python train.py --encoder_arch="vgg" --model="contrastive image-text model" --dataset="photos of plants and fungi (iNaturalist)" --train_examples=90422 --image_size=64 --crop_scale_min=1 --horizontal_flip=true --translate=0.12 --rotation_deg=5 --color_jitter=0.1 --tokenizer="word" --vocab_size=1482 --loss="softmax" --embed_dim=256 --encoder_norm="groupnorm" --encoder_activation="silu" --encoder_weight_standardization=false --encoder_channel_attention="se" --encoder_depths=[4, 4, 4] --encoder_kernel_size=3 --encoder_stem="deep" --encoder_widths=[80, 160, 320] --encoder_downsampling="stride" --text_encoder_causal=true --text_encoder_width=384 --text_encoder_layers=6 --text_encoder_norm="rmsnorm" --text_encoder_norm_position="post" --text_encoder_activation="swiglu" --text_encoder_mlp_ratio=2 --text_encoder_head_dim=32 --text_encoder_fused_qkv=true --text_encoder_bias="all" --text_encoder_qk_norm=false --text_encoder_parallel_block=false --text_encoder_dropout=0.05 --text_encoder_inner_norm=false --text_encoder_positions="learned" --init="kaiming_normal" --residual_init="zero_last" --optimizer="soap" --beta2=0.95 --learning_rate=0.0011 --beta1=0.9 --shampoo_beta=0.95 --eps=1e-08 --precondition_frequency=25 --max_precond_dim=1024 --one_sided=false --adamw_lr_other_params=0.0012 --max_grad_norm=3.0 --max_steps=5100 --batch_size=256 --epochs=14.4 --lr_schedule="wsd" --decay_fraction=0.3 --final_lr_fraction=0.01 --warmup_steps=100 --weight_decay=0.3 --adamw_weight_decay_other_params=0
Rows from block 9 of the image encoder of a small contrastive image-text model, named by matrix and row number. Each number is 128 + 32 x the weight over its row's rms, rounded and kept within 0 to 255. All counts start at 0. Numbers have three digits each.
After each channel's rows are labels from the 100 images, of 14848, where the channel reaches its highest value: "responds to" is what is common among them. Only what is clearly more common there than usual is listed. The data: photos of plants and fungi (iNaturalist). In brackets: how many of the 100, against the usual share in percent.
# conv: 3x3 conv (encoder.blocks.9.conv.weight, 320x320x3x3, each kernel summed), inputs 160-319

conv.133:122116117125127116132084139082164132120119104144105106069190087134105139098105143157201138212146117045113120158118157212054082108105151099115117175083171103117126159203149121172094175159127095144140130064112186134116128129195133139104115169149078099096131092133146138098138121182179141113081095120176097131073120118113137133089147077095144097126105203136118170156147125171148133171097121120120188103159134091122155145120185133172080168134096101114142183127205123129106124185100151
responds to: class Polypodiopsida (47 vs 4.4); text has "fern" (38 vs 3); order Polypodiales (35 vs 3.6)

conv.59:167147156165128145144165131110141120096140129141145098155162087157114151116108146158135155161075136106152148134088112197108092143063087167101148185091109160123180158181133126115119110102162125072120088104120132144146082178119146136121138102123101106096082083111095139203184138103090074163094130126146143076106177137141122138114169175121165123150140117087082147111143135139072185093081158175118058105118096130130144132100187082144146162068123114160102141144130083100114107113124159
responds to: kingdom Fungi (32 vs 3.2); phylum Basidiomycota (29 vs 1.9); class Agaricomycetes (29 vs 1.9)

conv.115:129108178134152112152128176128136108155101136081088120136125081112125157148142151075066143134137097085152106148113131138150123084137212134167150130114149134099174129076071124097124117148138135137192118134096165119123093115064109113029164135121124127153109121185166123149169219118122121101081094138163113055141168118133128120126068120119125163137121130126070092170149052168143125088164114088153148074199150063100080100121147119129176138134140165064144123152160123153106134120101166
responds to: order Lamiales (35 vs 7.5)

conv.162:167098207122131165117111123096131131170119105109099108107143135154125132135093093095147094113105101157177145050150125123155118152156178101134122049065148118166130112085091089177123157155133158157125056153176139167117133137085093140144145150081084106106170127176130146111080127071083078122176134130108177142148055138146100135126071168180160177126110081149138119116125111104177089155168111124109124155068132153063135141118099186154143124074123119108147098116125141188113077157084083
responds to: order Asparagales (71 vs 4.6); family: Asparagaceae (71 vs 2.6); text has "yucca" (57 vs 1.1)

conv.1:128111193146055116093115114087135176119181082080118059093130100061162139064113108133147101176207112191110127087186092138153126151083117059138112116112110115126135080096111097093083136104157102078143113130181128109129201133113133148129138131102104135147113115113129163103075133096170122075076133143169151076133173126159156164139117157135156133139149060080091098159117095093120152155082099135136137120114097096109153089101147094195095147148142137110182136102183113159114104151125162
responds to: class: Liliopsida (32 vs 9.4); order Asparagales (27 vs 4.6); family: Asparagaceae (27 vs 2.6)

conv.265:128135145101103132127054141108076150119061169148121107114143094145089062118107136112121134111105109123132163179069135162163162099179119187080162142116136169157074122111059164091125095038102048141162092128093081160078131121149080093084113148110091213072146146147116115151092151103175107121109151149172171139061127116167139101182149091127188124104138143113131129102126131138098141107127140115128139132124176093180095127166175082139109106121134152137133104120072160108191085120143168
responds to: order Lamiales (30 vs 7.5)

conv.62:122115110137100156152110137105144169067136183133120084097099100137146091119145166118135188183128121151135164107137129118152141116084153106119174088157129098135106126123149174121149166116170135181174191171126114107113140154152114066097085067120120130117147125142181091120124146112116153138084128133120089160062136096135086139140117163143035177126087118108146115186171099165101185135128091128150144118148136148094094190129142086145106094160053146134095124125058087169183109065160092
responds to: order Pinales (25 vs 2.9); class Pinopsida (25 vs 2.9)

conv.50:148130149148132181180100183105141168137070147092141205137064106103135189115124139137154083093184122101150118134153107125098165137149150185116073105096179102158130135159103162160170111104123137094140169096117142105132122076137138114109127139104102065124094177103135083134102125089083134190102128132107086142146109120151149154141175111128145110156082074169087129113151161112119104163134140115016114131148106106130071116151183148140102141150124118130173109149180101128122150121107120
responds to: order Asterales (36 vs 11); family: Asteraceae (33 vs 10.7)

conv.241:083112150143124144170107093160143131160150113171226202104101145138170099155145134180124161142146214133122109185134127118140174231164169098076137159104161113128155111118129111113120129165127117084132123102101139088167109109141114094149148061124135111187160126167197093114158093118120076119143089074154119094123120106100079070158111119101140145085108138143111110092132113106158092160085109133154111198114139166145081126149161076122127127098125097122129088098139139090084117107168149
responds to: order Asterales (27 vs 11); family: Asteraceae (27 vs 10.7)

conv.148:149134101075146054139069137149097132139176099165070062082162081144149152106090145160117202114150216148089087099095124120185137160135120133115100085092098109094086096144101159120145131135146125153246100150113135185136128125112043104125092122077140150112155137209185087128171124149167133106103130127127135117142070126149089128107123104114180115123145078076107188104153114141069104137107103117191096123176129128112105110134080117143223133141136134158177127115091154069121091200146110
responds to: order Ericales (29 vs 5.3)

conv.199:150098112117121103161108157119139077192149197120076103198192196084092048171123143147065144161133098152083071167152117135168166070130121062037139083175114116182111086094134153095174165166156105127119130093103169163151147113122129114161164136157160123130088161128122131116169153083127119170152083089138129072140117106099147196112103139144111149083135112128149145157142134156170180090187109124069084079078168116142131149174137142118153156138124152098096120157109110105099154151201116
responds to: order Pinales (27 vs 2.9); class Pinopsida (27 vs 2.9); family: Pinaceae (27 vs 2)

conv.275:174161132158147098151125147129148155107092131116131137130132128105135129162150121130081176156122164106131160211099109142100164101119138099086104218087114123096115127118086123095145119126080116164173111106124136069091107087087096144092096184126163149166112120050133135116109204105117112148087116152139063112135152152160069103094174071107145108107129117150140174135151144139121129180166163102102153104091084133096062110134107085150147149094120122177135097148105162162121172112129100
responds to: order Asparagales (53 vs 4.6); family: Asparagaceae (51 vs 2.6); text has "yucca" (41 vs 1.1)

conv.49:198122159186128113096154129134158113106156170185118097085093122181073087112125119126074114141146158151098167125153119148157148116091131078158082130083118072105139089139104129142119117135099125109172135133071110116133103138124168158065144144097149115119144138079109124162182097100138138142123085125102138070109156161108152116128093079092156126105101133132086180097167133108107113115099162065146087128150195158099108102113139125152123092077157186127144165139240135184128135152143125
responds to: family: Asteraceae (30 vs 10.7); order Rosales (26 vs 6.3); family: Rosaceae (25 vs 5.2)

conv.3:139046113137130142159156087097083103173133142115137132148096125081109136100139141071129086140077165140131135067135162221139095111171135107141128132081146107127131115075158134139154105132120168151161205107106150157191131093131138111128133150102146126117099121133123193125130141114087161190081155162174136122098134124097156157138094235162190144130145199145154148062130096111149105115159090101168126104166138081069097129179124119196221138140068096116029108158098083103126107147141155
responds to: class Liliopsida (42 vs 9.4)

conv.11:130079128129121139076110090125128125133171143160146180146119147077127075157150094198142128047077129131169167115107114094083135154134124118120086146172148073117131120125145114137136145178116169140148147167052201066106123146075112139128157157183161144125094092076120126052159097134096120116139110178165159136070136102135136110108141126118162130097118136118155116109083082114127088155145075150105103140104093108137158117121106135126097076078128107115142174108173164093114119080147097
responds to: order Caryophyllales (93 vs 7.8); family: Cactaceae (92 vs 3.3); text has "cactus" (68 vs 2.1)

conv.85:148114099121130086150085103113113122143149100107187054115116118098142113192112135120085092136156107070059199129118137142082092100152126140177140178119111079103150126153117160162074140178155091176113106182099126092172136153115107119137116169138170083135090114099164111101118174164133101135176109122102104092149116120102096102086127153107148112097070140127098094166081042099101176147105167142139130177161168076133102148045111142149205082112156147154142133122163162147138186142138109
responds to: order Caryophyllales (29 vs 7.8); family: Cactaceae (25 vs 3.3)

conv.81:146149125095090065188186132053083123105129067132094144109160138121084097122103143107135157138074132153107139120115126193133170158152140099087079110092143170121102113142109124072138141121156108153097128109085143136116115110090166141130191071109164118177216115120136129102088132087144136138133081107061142124119172075116159127130110145107186131109159158085149169106074095117115148117095130104135101152127099170140172178236110133123134088181176093139146122074166121131069184139147152
responds to: order Asterales (28 vs 11); family: Asteraceae (28 vs 10.7)

conv.205:160126076124098126110164161115136165173119172110111135137159138152221148144106133089138124150150119083116086120120140122174083158118123140118148094176058116114109061073130085113140134127115196120164081161088134139087127113125099125081092144123142117099090086095139140091125128125156157113074181073142133144175132161090096081140134143128095180081088134146129126159207118081141151139123176148113097115099104128149105115104121119150147118140069136090149155099068134125106078107115142
responds to: order Fabales (30 vs 5.9); family: Fabaceae (30 vs 5.9)

conv.160:123161128157138171088142125118171072137100123129157045082162125124110181124104117095143138199139202150180098114147071130152140129107132072148157122165130188106132119158116134155086122073105178099115128092107091162181082111173119142142155113118136186150128140121154106084084167117111105092100132108164167095117141153165072106054181134158061143145123084089101127142188120115126089144117112128167130112119099112121126083080081160136209139122053094138145125124147141116160187123136088
responds to: phylum Basidiomycota (50 vs 1.9); class Agaricomycetes (50 vs 1.9); kingdom Fungi (50 vs 3.2); order: Polyporales (36 vs 1.1)

conv.30:102117088097063171110109092138122088095122096135105080143166126124069130103094163100170147130115197141155152201127100128121179202138124058169108110076073099141166130052135153147124150099143080148072102107175076150086162091122249174130111181079119103138135114106172140188135139096103130131142099149111128146137188141137168066143146142117119103158170113197116139144128079148120121114135159102156117085133123131184164158118163145060156144101119135122132147130105147192180101113136166
responds to: order Caryophyllales (38 vs 7.8); family: Cactaceae (38 vs 3.3)

conv.177:141074090187086117188116174139138126125143069103126115118155079128125152104073134113111128169163112092078126147089143158076101089121157128092165127169115149130118068149154101161085096081112118050123125135143124065148088080123165096147177073110140097134092111144194110202132219122121142134194088151106188153126129090099147125198113146127174174074133152142132129083132145091114137110120106073205100129119171143179126099137153114101059152153157134127124165091161062126153200118180105
responds to: class Liliopsida (25 vs 9.4)

conv.159:199101157116178113133077131134136086171164149099106130162152119165093085124118089107146160097151074135179111094171105156121125135218100139087131136114143143063108155167117118111204128080121141132151189122126116178166082070209167151139144149081121123148091128168184120108113214175104115113142111133173145135125086131115163161116153233138131134130125123188129138142147110136146179133073150123133160175145103136218105112158127116040146190116080165134167141113152140197163106094152127
responds to: phylum Basidiomycota (39 vs 1.9); class Agaricomycetes (39 vs 1.9); kingdom Fungi (39 vs 3.2)

conv.69:182147150070132103176149156074104167146186147131154088137128028095102108129131096139153146166154095114145059152128109114089095132131098140123114135171132142084225147112179182202142085122168109166135130091174073204092175145189158132151105105134114079126109099087116116134084102100131101188140140107095141156140162156173145104078164146098167145079076153096126149132194102169127042108171158076152137149158135100092082148123154180144099148198199096120154072125147128097135153120153098
responds to: class Liliopsida (38 vs 9.4)

conv.282:107109203074112099111070172101107140112117100101111155112140121100114108121089058094103138137140076099168123088043182119173117082168172147122122184162148111065168151125119110129122169080075149091138103173142158102124102173078097093159122146115144174142112134131155154128133167124112115114109158082151132134067087175138120146150128160137156158157129175136155166159137129122079096086129132155153136098184205097033073126140131166103144126149131117144133120137175117176145095121141115
responds to: order Ericales (27 vs 5.3)

conv.63:134110170145157102119115111129121144112087131130148153168194157106149155122133162112085124112048113154184173097051087093148152144128160135110165180134121130063124146085112125157162224215101140140140118157058138164106108131089163138122122134147109077123117136134109128111112140119118127140123155054171198118171171096089097031070146166116174088116157153147133159121109071143125072092065105111137211146114106138133125115177155154090143133130111185118109133131122161172186119133120136
responds to: order Caryophyllales (49 vs 7.8); family: Cactaceae (49 vs 3.3); text has "cactus" (39 vs 2.1)

conv.114:121095094192111123113103137112084115193133146122147116121080157180141134133118165116129149112145164115183109122193169142088167073170175088124133118067120111126169114085134151102158076172169064136150123117061128155160126098076139148112129060133098105047149162118115099117130162127087080115132107109145125200123122135120144142139158163065079121168172138142133140104112110144140100150093091129074161119115078139137195146147113161177110133094128168132115158107103127112150084152169123
responds to: order Ericales (25 vs 5.3)

conv.178:158094164143145147145170110123070094092143105135059113141129119132138157179071105161112119134172152068144081083101151137101160146096152084074107137101126117146125102147075117120168129128093122087133128124109130094126127131110089066139070177144165157159057108099165092109131175117115171161110192142164144099087033128182087123130114218138097070104137137136091162125105144127123182076092030149195102130124121129178127131171147146107164149138093171130117124159136121125156109111129136
responds to: phylum Basidiomycota (33 vs 1.9); class Agaricomycetes (33 vs 1.9); kingdom Fungi (33 vs 3.2)

conv.167:106091060116125135119135170141084144126090109150112137107128137101101109085092092124133082094182148149158115148117129117083169169047147125128088137093090128136089082099089173127161133151074103132168132157118141100119176160129105056161172116110150113075141143169138116063113116175136090081094124099179143163137154133140133139117114126131175121174134174076043098120089127158118169103138093109111133126120121096086114185158110102130079149141111099083107130177151122177173096142098138
responds to: order Lamiales (57 vs 7.5); family: Lamiaceae (53 vs 3.5)

conv.257:135113092076093104129122092104096098183126117108156103129134120076088175186102093101117137173147140101089137129176129132047161114123148168090133107156112133070143111147112148089128119099121139186041148136111120150115148124194092078103131094156124123116142156169092178129118132191119123083111180160083158185070130166115117122114190116130125138164136144141109089152164119078215180126119108178102171104078140097114097118154075115105071183073128165176117106134058189083160132152141076
responds to: order Asterales (40 vs 11); family: Asteraceae (40 vs 10.7)

conv.157:074157154144169147097170124134059152077108148111126116168108131085110126102148119064118224114098128094121127102185131104133122089155163178074115176143121110101095107104114127159101118104129119148133129207157135116117114148118129054103143103157167061142159122111138136159135119141152099147155088071143136066097122087100127151125101133072140123111152130114106072095162084155035158190146121240182173154070127107097084114118173085165119145171092129146143141141125159150127129066149141
responds to: class Polypodiopsida (25 vs 4.4)

conv.68:097115121136129141131096120165160126096118134123129119118158149146094089089145147123116140101171113102099118097129144157146098154107174097159211148142133111105122136084129134153112156103098095198164108091075131145100113150127142184121164104195101144161109154121148169110119109102147084193107136114093126142186131155163162182136159111105103075175158175172141176123087120081077000205178122166124129098137113105116128084112130217110083122116085150112142154089137155141114135125121103
responds to: order Asterales (40 vs 11); family: Asteraceae (40 vs 10.7)

conv.197:107128130122149131145172091122135119139088126023177130156119202131161171130164117116150166144130096142069119114175091151076176163089138108133178147121114191099116152123096154124092067138115199174100147092103100115127157103103169102113150153219140113101118104173065111132123129129114103154164150149106201141096180107119164118130086117095117139100118171104107078139144104164099076088103112102122135148092187123181158089093142176127181124130124108169142133119172184097144160189136105
responds to: family: Asteraceae (27 vs 10.7); order: Asterales (27 vs 11); order Ranunculales (26 vs 4.4)

conv.27:133149058140151148103125168101086135108142111129157115126145085152147146123180130086123165161174115084075105101105201153121171205189112154079083204174141065121166066151083176137127094078172086117123225104139111096078102110166118123162136161121121104138094095125083091152126120128076136108118100125149100117115138051103127132121138066143146135135107186104127129143147149163167110138108104180116090106169148098160156075115166149139104127135118148129107129097129140104164208133124157
responds to: order Lamiales (35 vs 7.5)

conv.137:134122130151166148109108105174096083097130144111179090159163133147135170108176156060139126110126151098105164179089152106093132118116105138124095114110060157165107110151083134147133138218155153191141148185078051092152142088131164149103113128138160066162086065140175119126140131131156118061134074150138181140123094128134139126134101125186142137125129182101061112070111147194154170168145148154112173131070073151174133186083109194161110160146143108055112175145075174096128113148162063
responds to: order Ericales (31 vs 5.3)

conv.153:103127146097106096146115197106092143126156100158110081129171130138152155178082152137125129119117144144107128061122121161127109143064119159154108167197139148139142146082114099073199094085124111095144148096070109169137171075157121140115112103092168092094127156177097062112101112082104102093087139189107157129093131095120101139089118135118110140142114092183095198120158124169146156119140108149154097165178116115142084110102169075111144144179141134074079088138132106107128096135126038
responds to: order Asterales (41 vs 11); family: Asteraceae (41 vs 10.7)

conv.130:154153115118149055092080135146170116078190180071186117142136146188130071116102145125129186143172146123183068130099123095130147161162106120110132131107134100133143066132147106168174074181120137132086078109192144095111127110081062082135145102160099146135153123118070082121126119038124180092100143112117187058124110135108170137173105105114139139061184121124153131175128105157111125080122104115143119142164102082084134134146162102172109070127150105170110153111145116123115165130109101
responds to: order Caryophyllales (39 vs 7.8); family: Cactaceae (39 vs 3.3); text has "cactus" (31 vs 2.1)

conv.202:139116134144107201133155115149161145068074111108095108090089100158109117074104182076147171077138161130134106152125136157178104133151152185147155118111113103127167154102136139140148128112162126056122091142177120133179150138135138098087128126092150184104156155129075076166114081119072173117102154099132115099138164162152136141133136095099062146156121094139166119131106167088121175119136128110167129169150167109055138106147146088142132193115112130096143101192118158154109132121136097
responds to: order Asterales (30 vs 11); family: Asteraceae (30 vs 10.7)

conv.140:140109170139144127137084098039219126069113185229114192137172152167113148153114146160164137105124111103124125143114163135108104094139091088171161148088103131139137092069124126107127205122184130172152119170082133116138156113158109142068153130151181127085107149102144144138096081129097147125181173116094104127165127109110109133106123128060149058159099117162122131112125116142148096119145077122114115097110229130100115165128170129144134136147179199072183146122115166130084149082176158
responds to: order Asterales (42 vs 11); family: Asteraceae (42 vs 10.7); text has "common" (29 vs 6.1)

conv.161:179129140136143146163139124095137111040093116110127150091102137148138138134163152152102142138114109129091110159115049143163127100088046190119152127127086125145089138156120109121120088172151086150080121128100069161105112126130166177082106078107155142079154135124134192189164158127078096149153117095186126120152103117136059116134137167112105148184128076094119160174165131175143106150156128084155164100137169127110131103125092091138121092170115161085100105107112116142089175142170134
responds to: order Lamiales (25 vs 7.5)

conv.10:182130170096184100119123127148134116154129142166110161149125162130089083113122121139122107132086185125113142153114149125129203100133095152072116177140147158151106119099089095066141191132110146094116106115130144137133094112118158075153093095176142148104086115076086108088145129090117099157131176178094108163161088126082081081134124134153139171121122132165087118099125214107103137138044093105135124159146158129129131130113084163146145091091146111080174137155136106147095125058143066
responds to: phylum Basidiomycota (43 vs 1.9); class Agaricomycetes (43 vs 1.9); order Polyporales (38 vs 1.1)

conv.125:153070150128112186206145103156090148108121147149095174108109090124183182119162183134122107132063122187097125125116096136074111143180137130189099116159138154085116110058092086123123137121122117187134137119117136118127088090162100090103137141148124137100095077153165104104113083165118112099178134101161112047203134102165188162112106117171079132082172105090131150104146091139213110156103101116128171122083120100098129093134144152111172125143161132146195096161118169096096201058151102
responds to: order Asparagales (42 vs 4.6); family: Asparagaceae (42 vs 2.6); text has "yucca" (39 vs 1.1)

conv.278:107105095133066134125134102085151088129102046105075145128193114140081161117119192074176102166075086120101151140127075114098106135134175159113113136083094162109152112171129113081208151172158164087100148114112165115131127125125129156071143191151072187144085133151196103177094091204112090113147164182137125181096146105163163156120162152112114136179141214182075139155108112133103162170151116123134105124100170078069136117129106135121173178083153135140157189111120136193155107109138115
responds to: class Polypodiopsida (43 vs 4.4); order Polypodiales (41 vs 3.6)

conv.233:137113122184150150169106108134059127172145107110189109076123082163127134129123143101091113126179099111192156140103152091105127148108146077132139102049158164120102065113172146087112150122068113118111090160142106143079141153139104161097169119107139114144155097105106086118193107130088077156156154158221157105128124077112119119121116112132104154114131171114076189169120096163146150103143100096093114193086105191142111125117104094117105139094101106125107158099116125169133104109151104
responds to: order Lamiales (47 vs 7.5); family: Plantaginaceae (38 vs 2.6); text has "speedwell" (37 vs 1.1); text has "veronica" (37 vs 1.1)

conv.172:078151022141121146091136118085195130156123119171173151154081108164135145130104083135076136098130116168120133131096131147093153154112136130138098156135161146142137131107159136092215120140045129138069083164185128105084135121117187137165108208150117170098104124074130152098114130063122113164123150150113162128162126059139139083158134079146147065149114192079130116129161145149110163099097074127108123140107220052072144153099139141083141166070141122194148074156207123100158139083156091
responds to: family: Cactaceae (31 vs 3.3); order Asparagales (27 vs 4.6); family: Asparagaceae (27 vs 2.6)

conv.291:193120124134173129138126098129098189161112174111075096106132136121144123141144136128141096155158156130152114107108088097149133131143076105133150150098109127067184154089140111140079205114105162135108148174078174136144105205138142129132132130158113108129109137117164109157113055199154139126132117133057062205080114148118192024183095190104077093169070121079122083083134099103145165124114132112109133128116167172128166108121138139166134133135155116110153117116119111133135133101155107
responds to: kingdom Fungi (30 vs 3.2); class Lecanoromycetes (29 vs 1); phylum Ascomycota (29 vs 1.2); text has "lichen" (26 vs 0.7)

conv.204:178168107163107126103095129148089145180131126141158109166120123168141145082082160099062074170108198183111114168123129100111133158173142095135144068122150082150061150134089088094143098171131122125203091145140132099162125130085115170110134147133137132079081161155117144134095080123173099099106146127124084173181078148158099168173087154160145127104080156149090146105129092124166137054141160162148114183117142192112166127080144072100113140132078092125136121132111095176138137074115152
responds to: order Ericales (26 vs 5.3)