config.toml
encoder_activation = "silu"
encoder_weight_standardization = false
encoder_widths = [80, 160, 320]
text_encoder_width = 384
text_encoder_fused_qkv = true
text_encoder_inner_norm = false
residual_init = "zero_last"
beta2 = 0.95
steps = 5100
adamw_weight_decay_other_params = 0
Rows from block 9 of the image encoder, named by matrix and row number. Each number is 128 + 24 x the weight over its row's rms, rounded and kept within 0 to 255. All counts start at 0. Numbers have three digits each. After the name is the row's rms in percent of the matrix's.
# conv: 3x3 conv (encoder.blocks.9.conv.weight, 320x320x3x3), inputs 54-80, a 3x3 kernel for each
conv.114 118:111136142164066148102141106135169145143138104154138106105109148109138128133111149134156117118169086152095111119143140165107141132132167160141177156137101100146074127085115160113128140127125142134116140088091115166136118100113108136098093102189131114140129118138149112117135136115128107124132137133140124149121134123146139152120099134136159155145107088117103126124155097109112128156100131132110120117125092132140153143143080095104145160155166127118094130146151132137126180099122093102125127135101173124106142127065106118143108130146109155104091102162087128094123120145121106109061135119129137137108120137096116181114121135131121155112101136141105150140104103125123135121143158113130129145113084133078163122116131089111140128136090
conv.115 095:092147125120111065138105124105123126115157117127122099110134157106104154123122143146169126142154121105134128122131095099121117102096136150164146173127143127173116144067149142124147152113151152154155176136129131138130136098125128156110137103142136083137138108142145140147163164162141140129137113091171122118092089142097059144136133147099158157111095103122150118143167161112170059131127165132148134142114140138080118114123126141117145103093167136137102126122161125132127143136132123084127122100085160126115118136108145118104132149140160100104109114112108133156149122120136156096157169118106161119147157152148133085121108098090115054123100131113108165143146155151128133109147133127124143107104115111110131113149173116113170071125120
conv.116 100:118196129142137129073137145140128102155171152126106141105112090114138155147146172117154137133128152116144106159101179129165144100135159135128180081124101157106125121092146101098105109154118155102133179122151167077123148082104091114129138089151110112124143090126128130111170152122118116143099143133168123142148133193110199108125095104098113113149066130068166132143153092149140135144121113113106110094100102136128134161154148185167110121104161132100135154142124155124127098099109081100143120133096104156126128095122140144118157137149140083170144139143107170146132097127145126102172131131103098105110119138135115212144091102151134118108178133117135138174134130175136083143133072130140116131141153091132121084112123120150054072114092
conv.117 097:108126187080132090097175137109144163146129122107166090144174121157090128125115122141142093096132111114141116137141133133158114108126124150094104120079108114098180113166170159194069152150108171141092117153132107102129126150139125140131136168145138176158107156103145146104128126144142155136094139135079112135160191145138138149120116160081130138118153111144143155202157194157131118174096158125108058137090059110107127106103122119110089145099102124102132154132169092129143106143179077177172098081157130127172111109107101138141132142143113133099124122140105098093142101094140115168112101134094147158159136156121169171107156123098148116121145095156144125125119134130099093088125129120101117134162154119105105153101132116117133147134117
conv.118 093:076141163078151159108148146154119122142118115099139139165144143139145119129137123116101135134106105130147133116149142135147137125148134123093132090136117119133129131138093137080161123152120166140149156137139142137105148154173111124121166143124109155135115107113101142134125125181131177142137131103167140148117141140160114114165094132114133136105138112197121097139092113126135123107094115108131122072131138134131091142130137119153142099141099132121151172123082155132138115129133097133176120127105131130141144102139153121146117143120127076132172177107114089125102117109121122114119135123130135140132123136121148108124124125090125113119103124121107100125111095102112132110123126103110132116127105091122141143137105152156125125113141
conv.119 099:149098110098109128078102124158125111135131154147136153123119097176114118148111114128141138118107116159117116115096104099135131119139134122073129108131125140149177152177117147142094121126069130115124119149140114117104133124143107127110119095134113154114091114114099110113155137115138135123128116171134157099140099121154163159203175132156200152109186140109168159132116154118104101131167131130124140111112145152103132097117104160126142179120131128150109133181098125129092155169111137198124102156143145145132103118094121151150111131150146145149131121135136130111152138115110122113080119131117156168122113137158158137117094113113147193139126147141115176140168156148134115149138134121137131136145147142139157128087122152153161129101130
conv.120 105:149161126132108136130107120139138103112118119152119114110104123137133128154134164113139128135115111135142098126145099154115108116125123134141170138117147132169070140085116086109124113135107151130145124120139154107206091112154095112141146107113135099130163134121112109139118133149133147113144165151136106091148106092125098130171191156147139154109141140163132097162148145137170121127126158119195142119163128120118147133098143153126116145103151114108134146113087130149098196114092138108147118160100145138117152136128170131143178084121187099092166120100133105123138075130124140110109152093098165123139118159130136142160093118080127104124114127125148131114143153129133124150117154108165104122105132180138143117138104092133131080149098
conv.121 108:213157099213168121067125120091139124130126117154170121148131099115124147163136116122115105144136117113097120114111138175138137163143134126094099148158090112132138107111136167110091142109151158121130084112129146111129119115164079120140140099132139131135124139128135148110116155138115141129113127145164129103118105114147074133083116149132135131110094132104107117120108089141116184113112128122130110166136129111122124158121130110193114117142131156098136147116117129102115120096084135142123100113124120124130114137132117156105132128107116098139151104117104111146173113129101076117139138096148150106135136142133156127114111119120168141105093124085164131158112170152170156109143137154142138131135147118118155151189120134156146156088123
conv.122 092:123117099099122088138113131156173147115154146094078085109135137170170142111124141128141140093100100132137127162138121102132107134095090168168113173138110116189139129153158076077089122125168187133125166138129120144080157116116082128095065122142127159137137111093159116114127136127111137120073133142132139117097137131098074095140095131149152127098119108101144113166123145148111120122112149130149122155147121081161148131123094143124152147119129134114121164119110130116114115130117143128141108124128127125160139079134131137130175095087130140117124128127149159135123138093116131136131083100112080163151088114150094122117128110144115114117163159095124124169120116140133124118099125122097099143128147154208155104128145120135172107143164
conv.123 104:143124147177128134110121065153126148127119131131128136100151126107082095139117132097146109104151165113154159181194119123164106100123124114145197141133129149131154117095139123115080109123109120124140074176136148147169134156144081092153105148147139144159105129130151171127138147121103084137100147121156112147143104126129112121120109136123128129114128129161130129125099145091154152162139135157123128144112117129139106114084149150139126165101139123108177128119144140148126126105101113182128185110148125075090085088132114111150156125092109089144118147092106160126140145113101142161135151094174129124151153167117138129128131121142132105177157161121158128135081135113119162136152122153072149106167134145147137113157104114168146082135135
conv.124 110:135150123137192101107096111130139158098129103165115132103145142126119134128089110101104134130162140102139135149153133144133165114137110116161126180137121113203100132135148126138132094071154099157122110144145149186116146176137137100125094153152141123125102120135130126126133102133126141110198174155172122094153124127131140134141123128094130105101136142160115100096142137120114095161135114151164105131104140081151156114105125103087179150174093114145122138130159133108137081115085125107100119108170128150096098117146106141142140135166124157155143137126119096165123138088114137136155105107075122136147169111146151160137101080104097158143133139110106132141175131094166170157147131134096111083132102132090149090120116127101117094146153
conv.125 096:119176106086094209161163155119107093158105131151130158100112132146126142137132106112114136152133100158141139148130106128137125142168164140143146139154127131096120153146144206213192121158127131144108127134089153144106132092188109145136116131112149128119138160144113110181144141135137113111139106106128100130123118135118153103154141128139125114117126139140169167146132124114146098166158166119111104114134111132133142116102134127112128153133158115170096161135127152116149157102134149117136143126129162129135125146106114083125166125094131102130139144115157150142190133139109157089108155129142140126083114138107136125150095098155120110137154124119162138176170157124118123156114061151114095118124123147134112059091151151139153117125165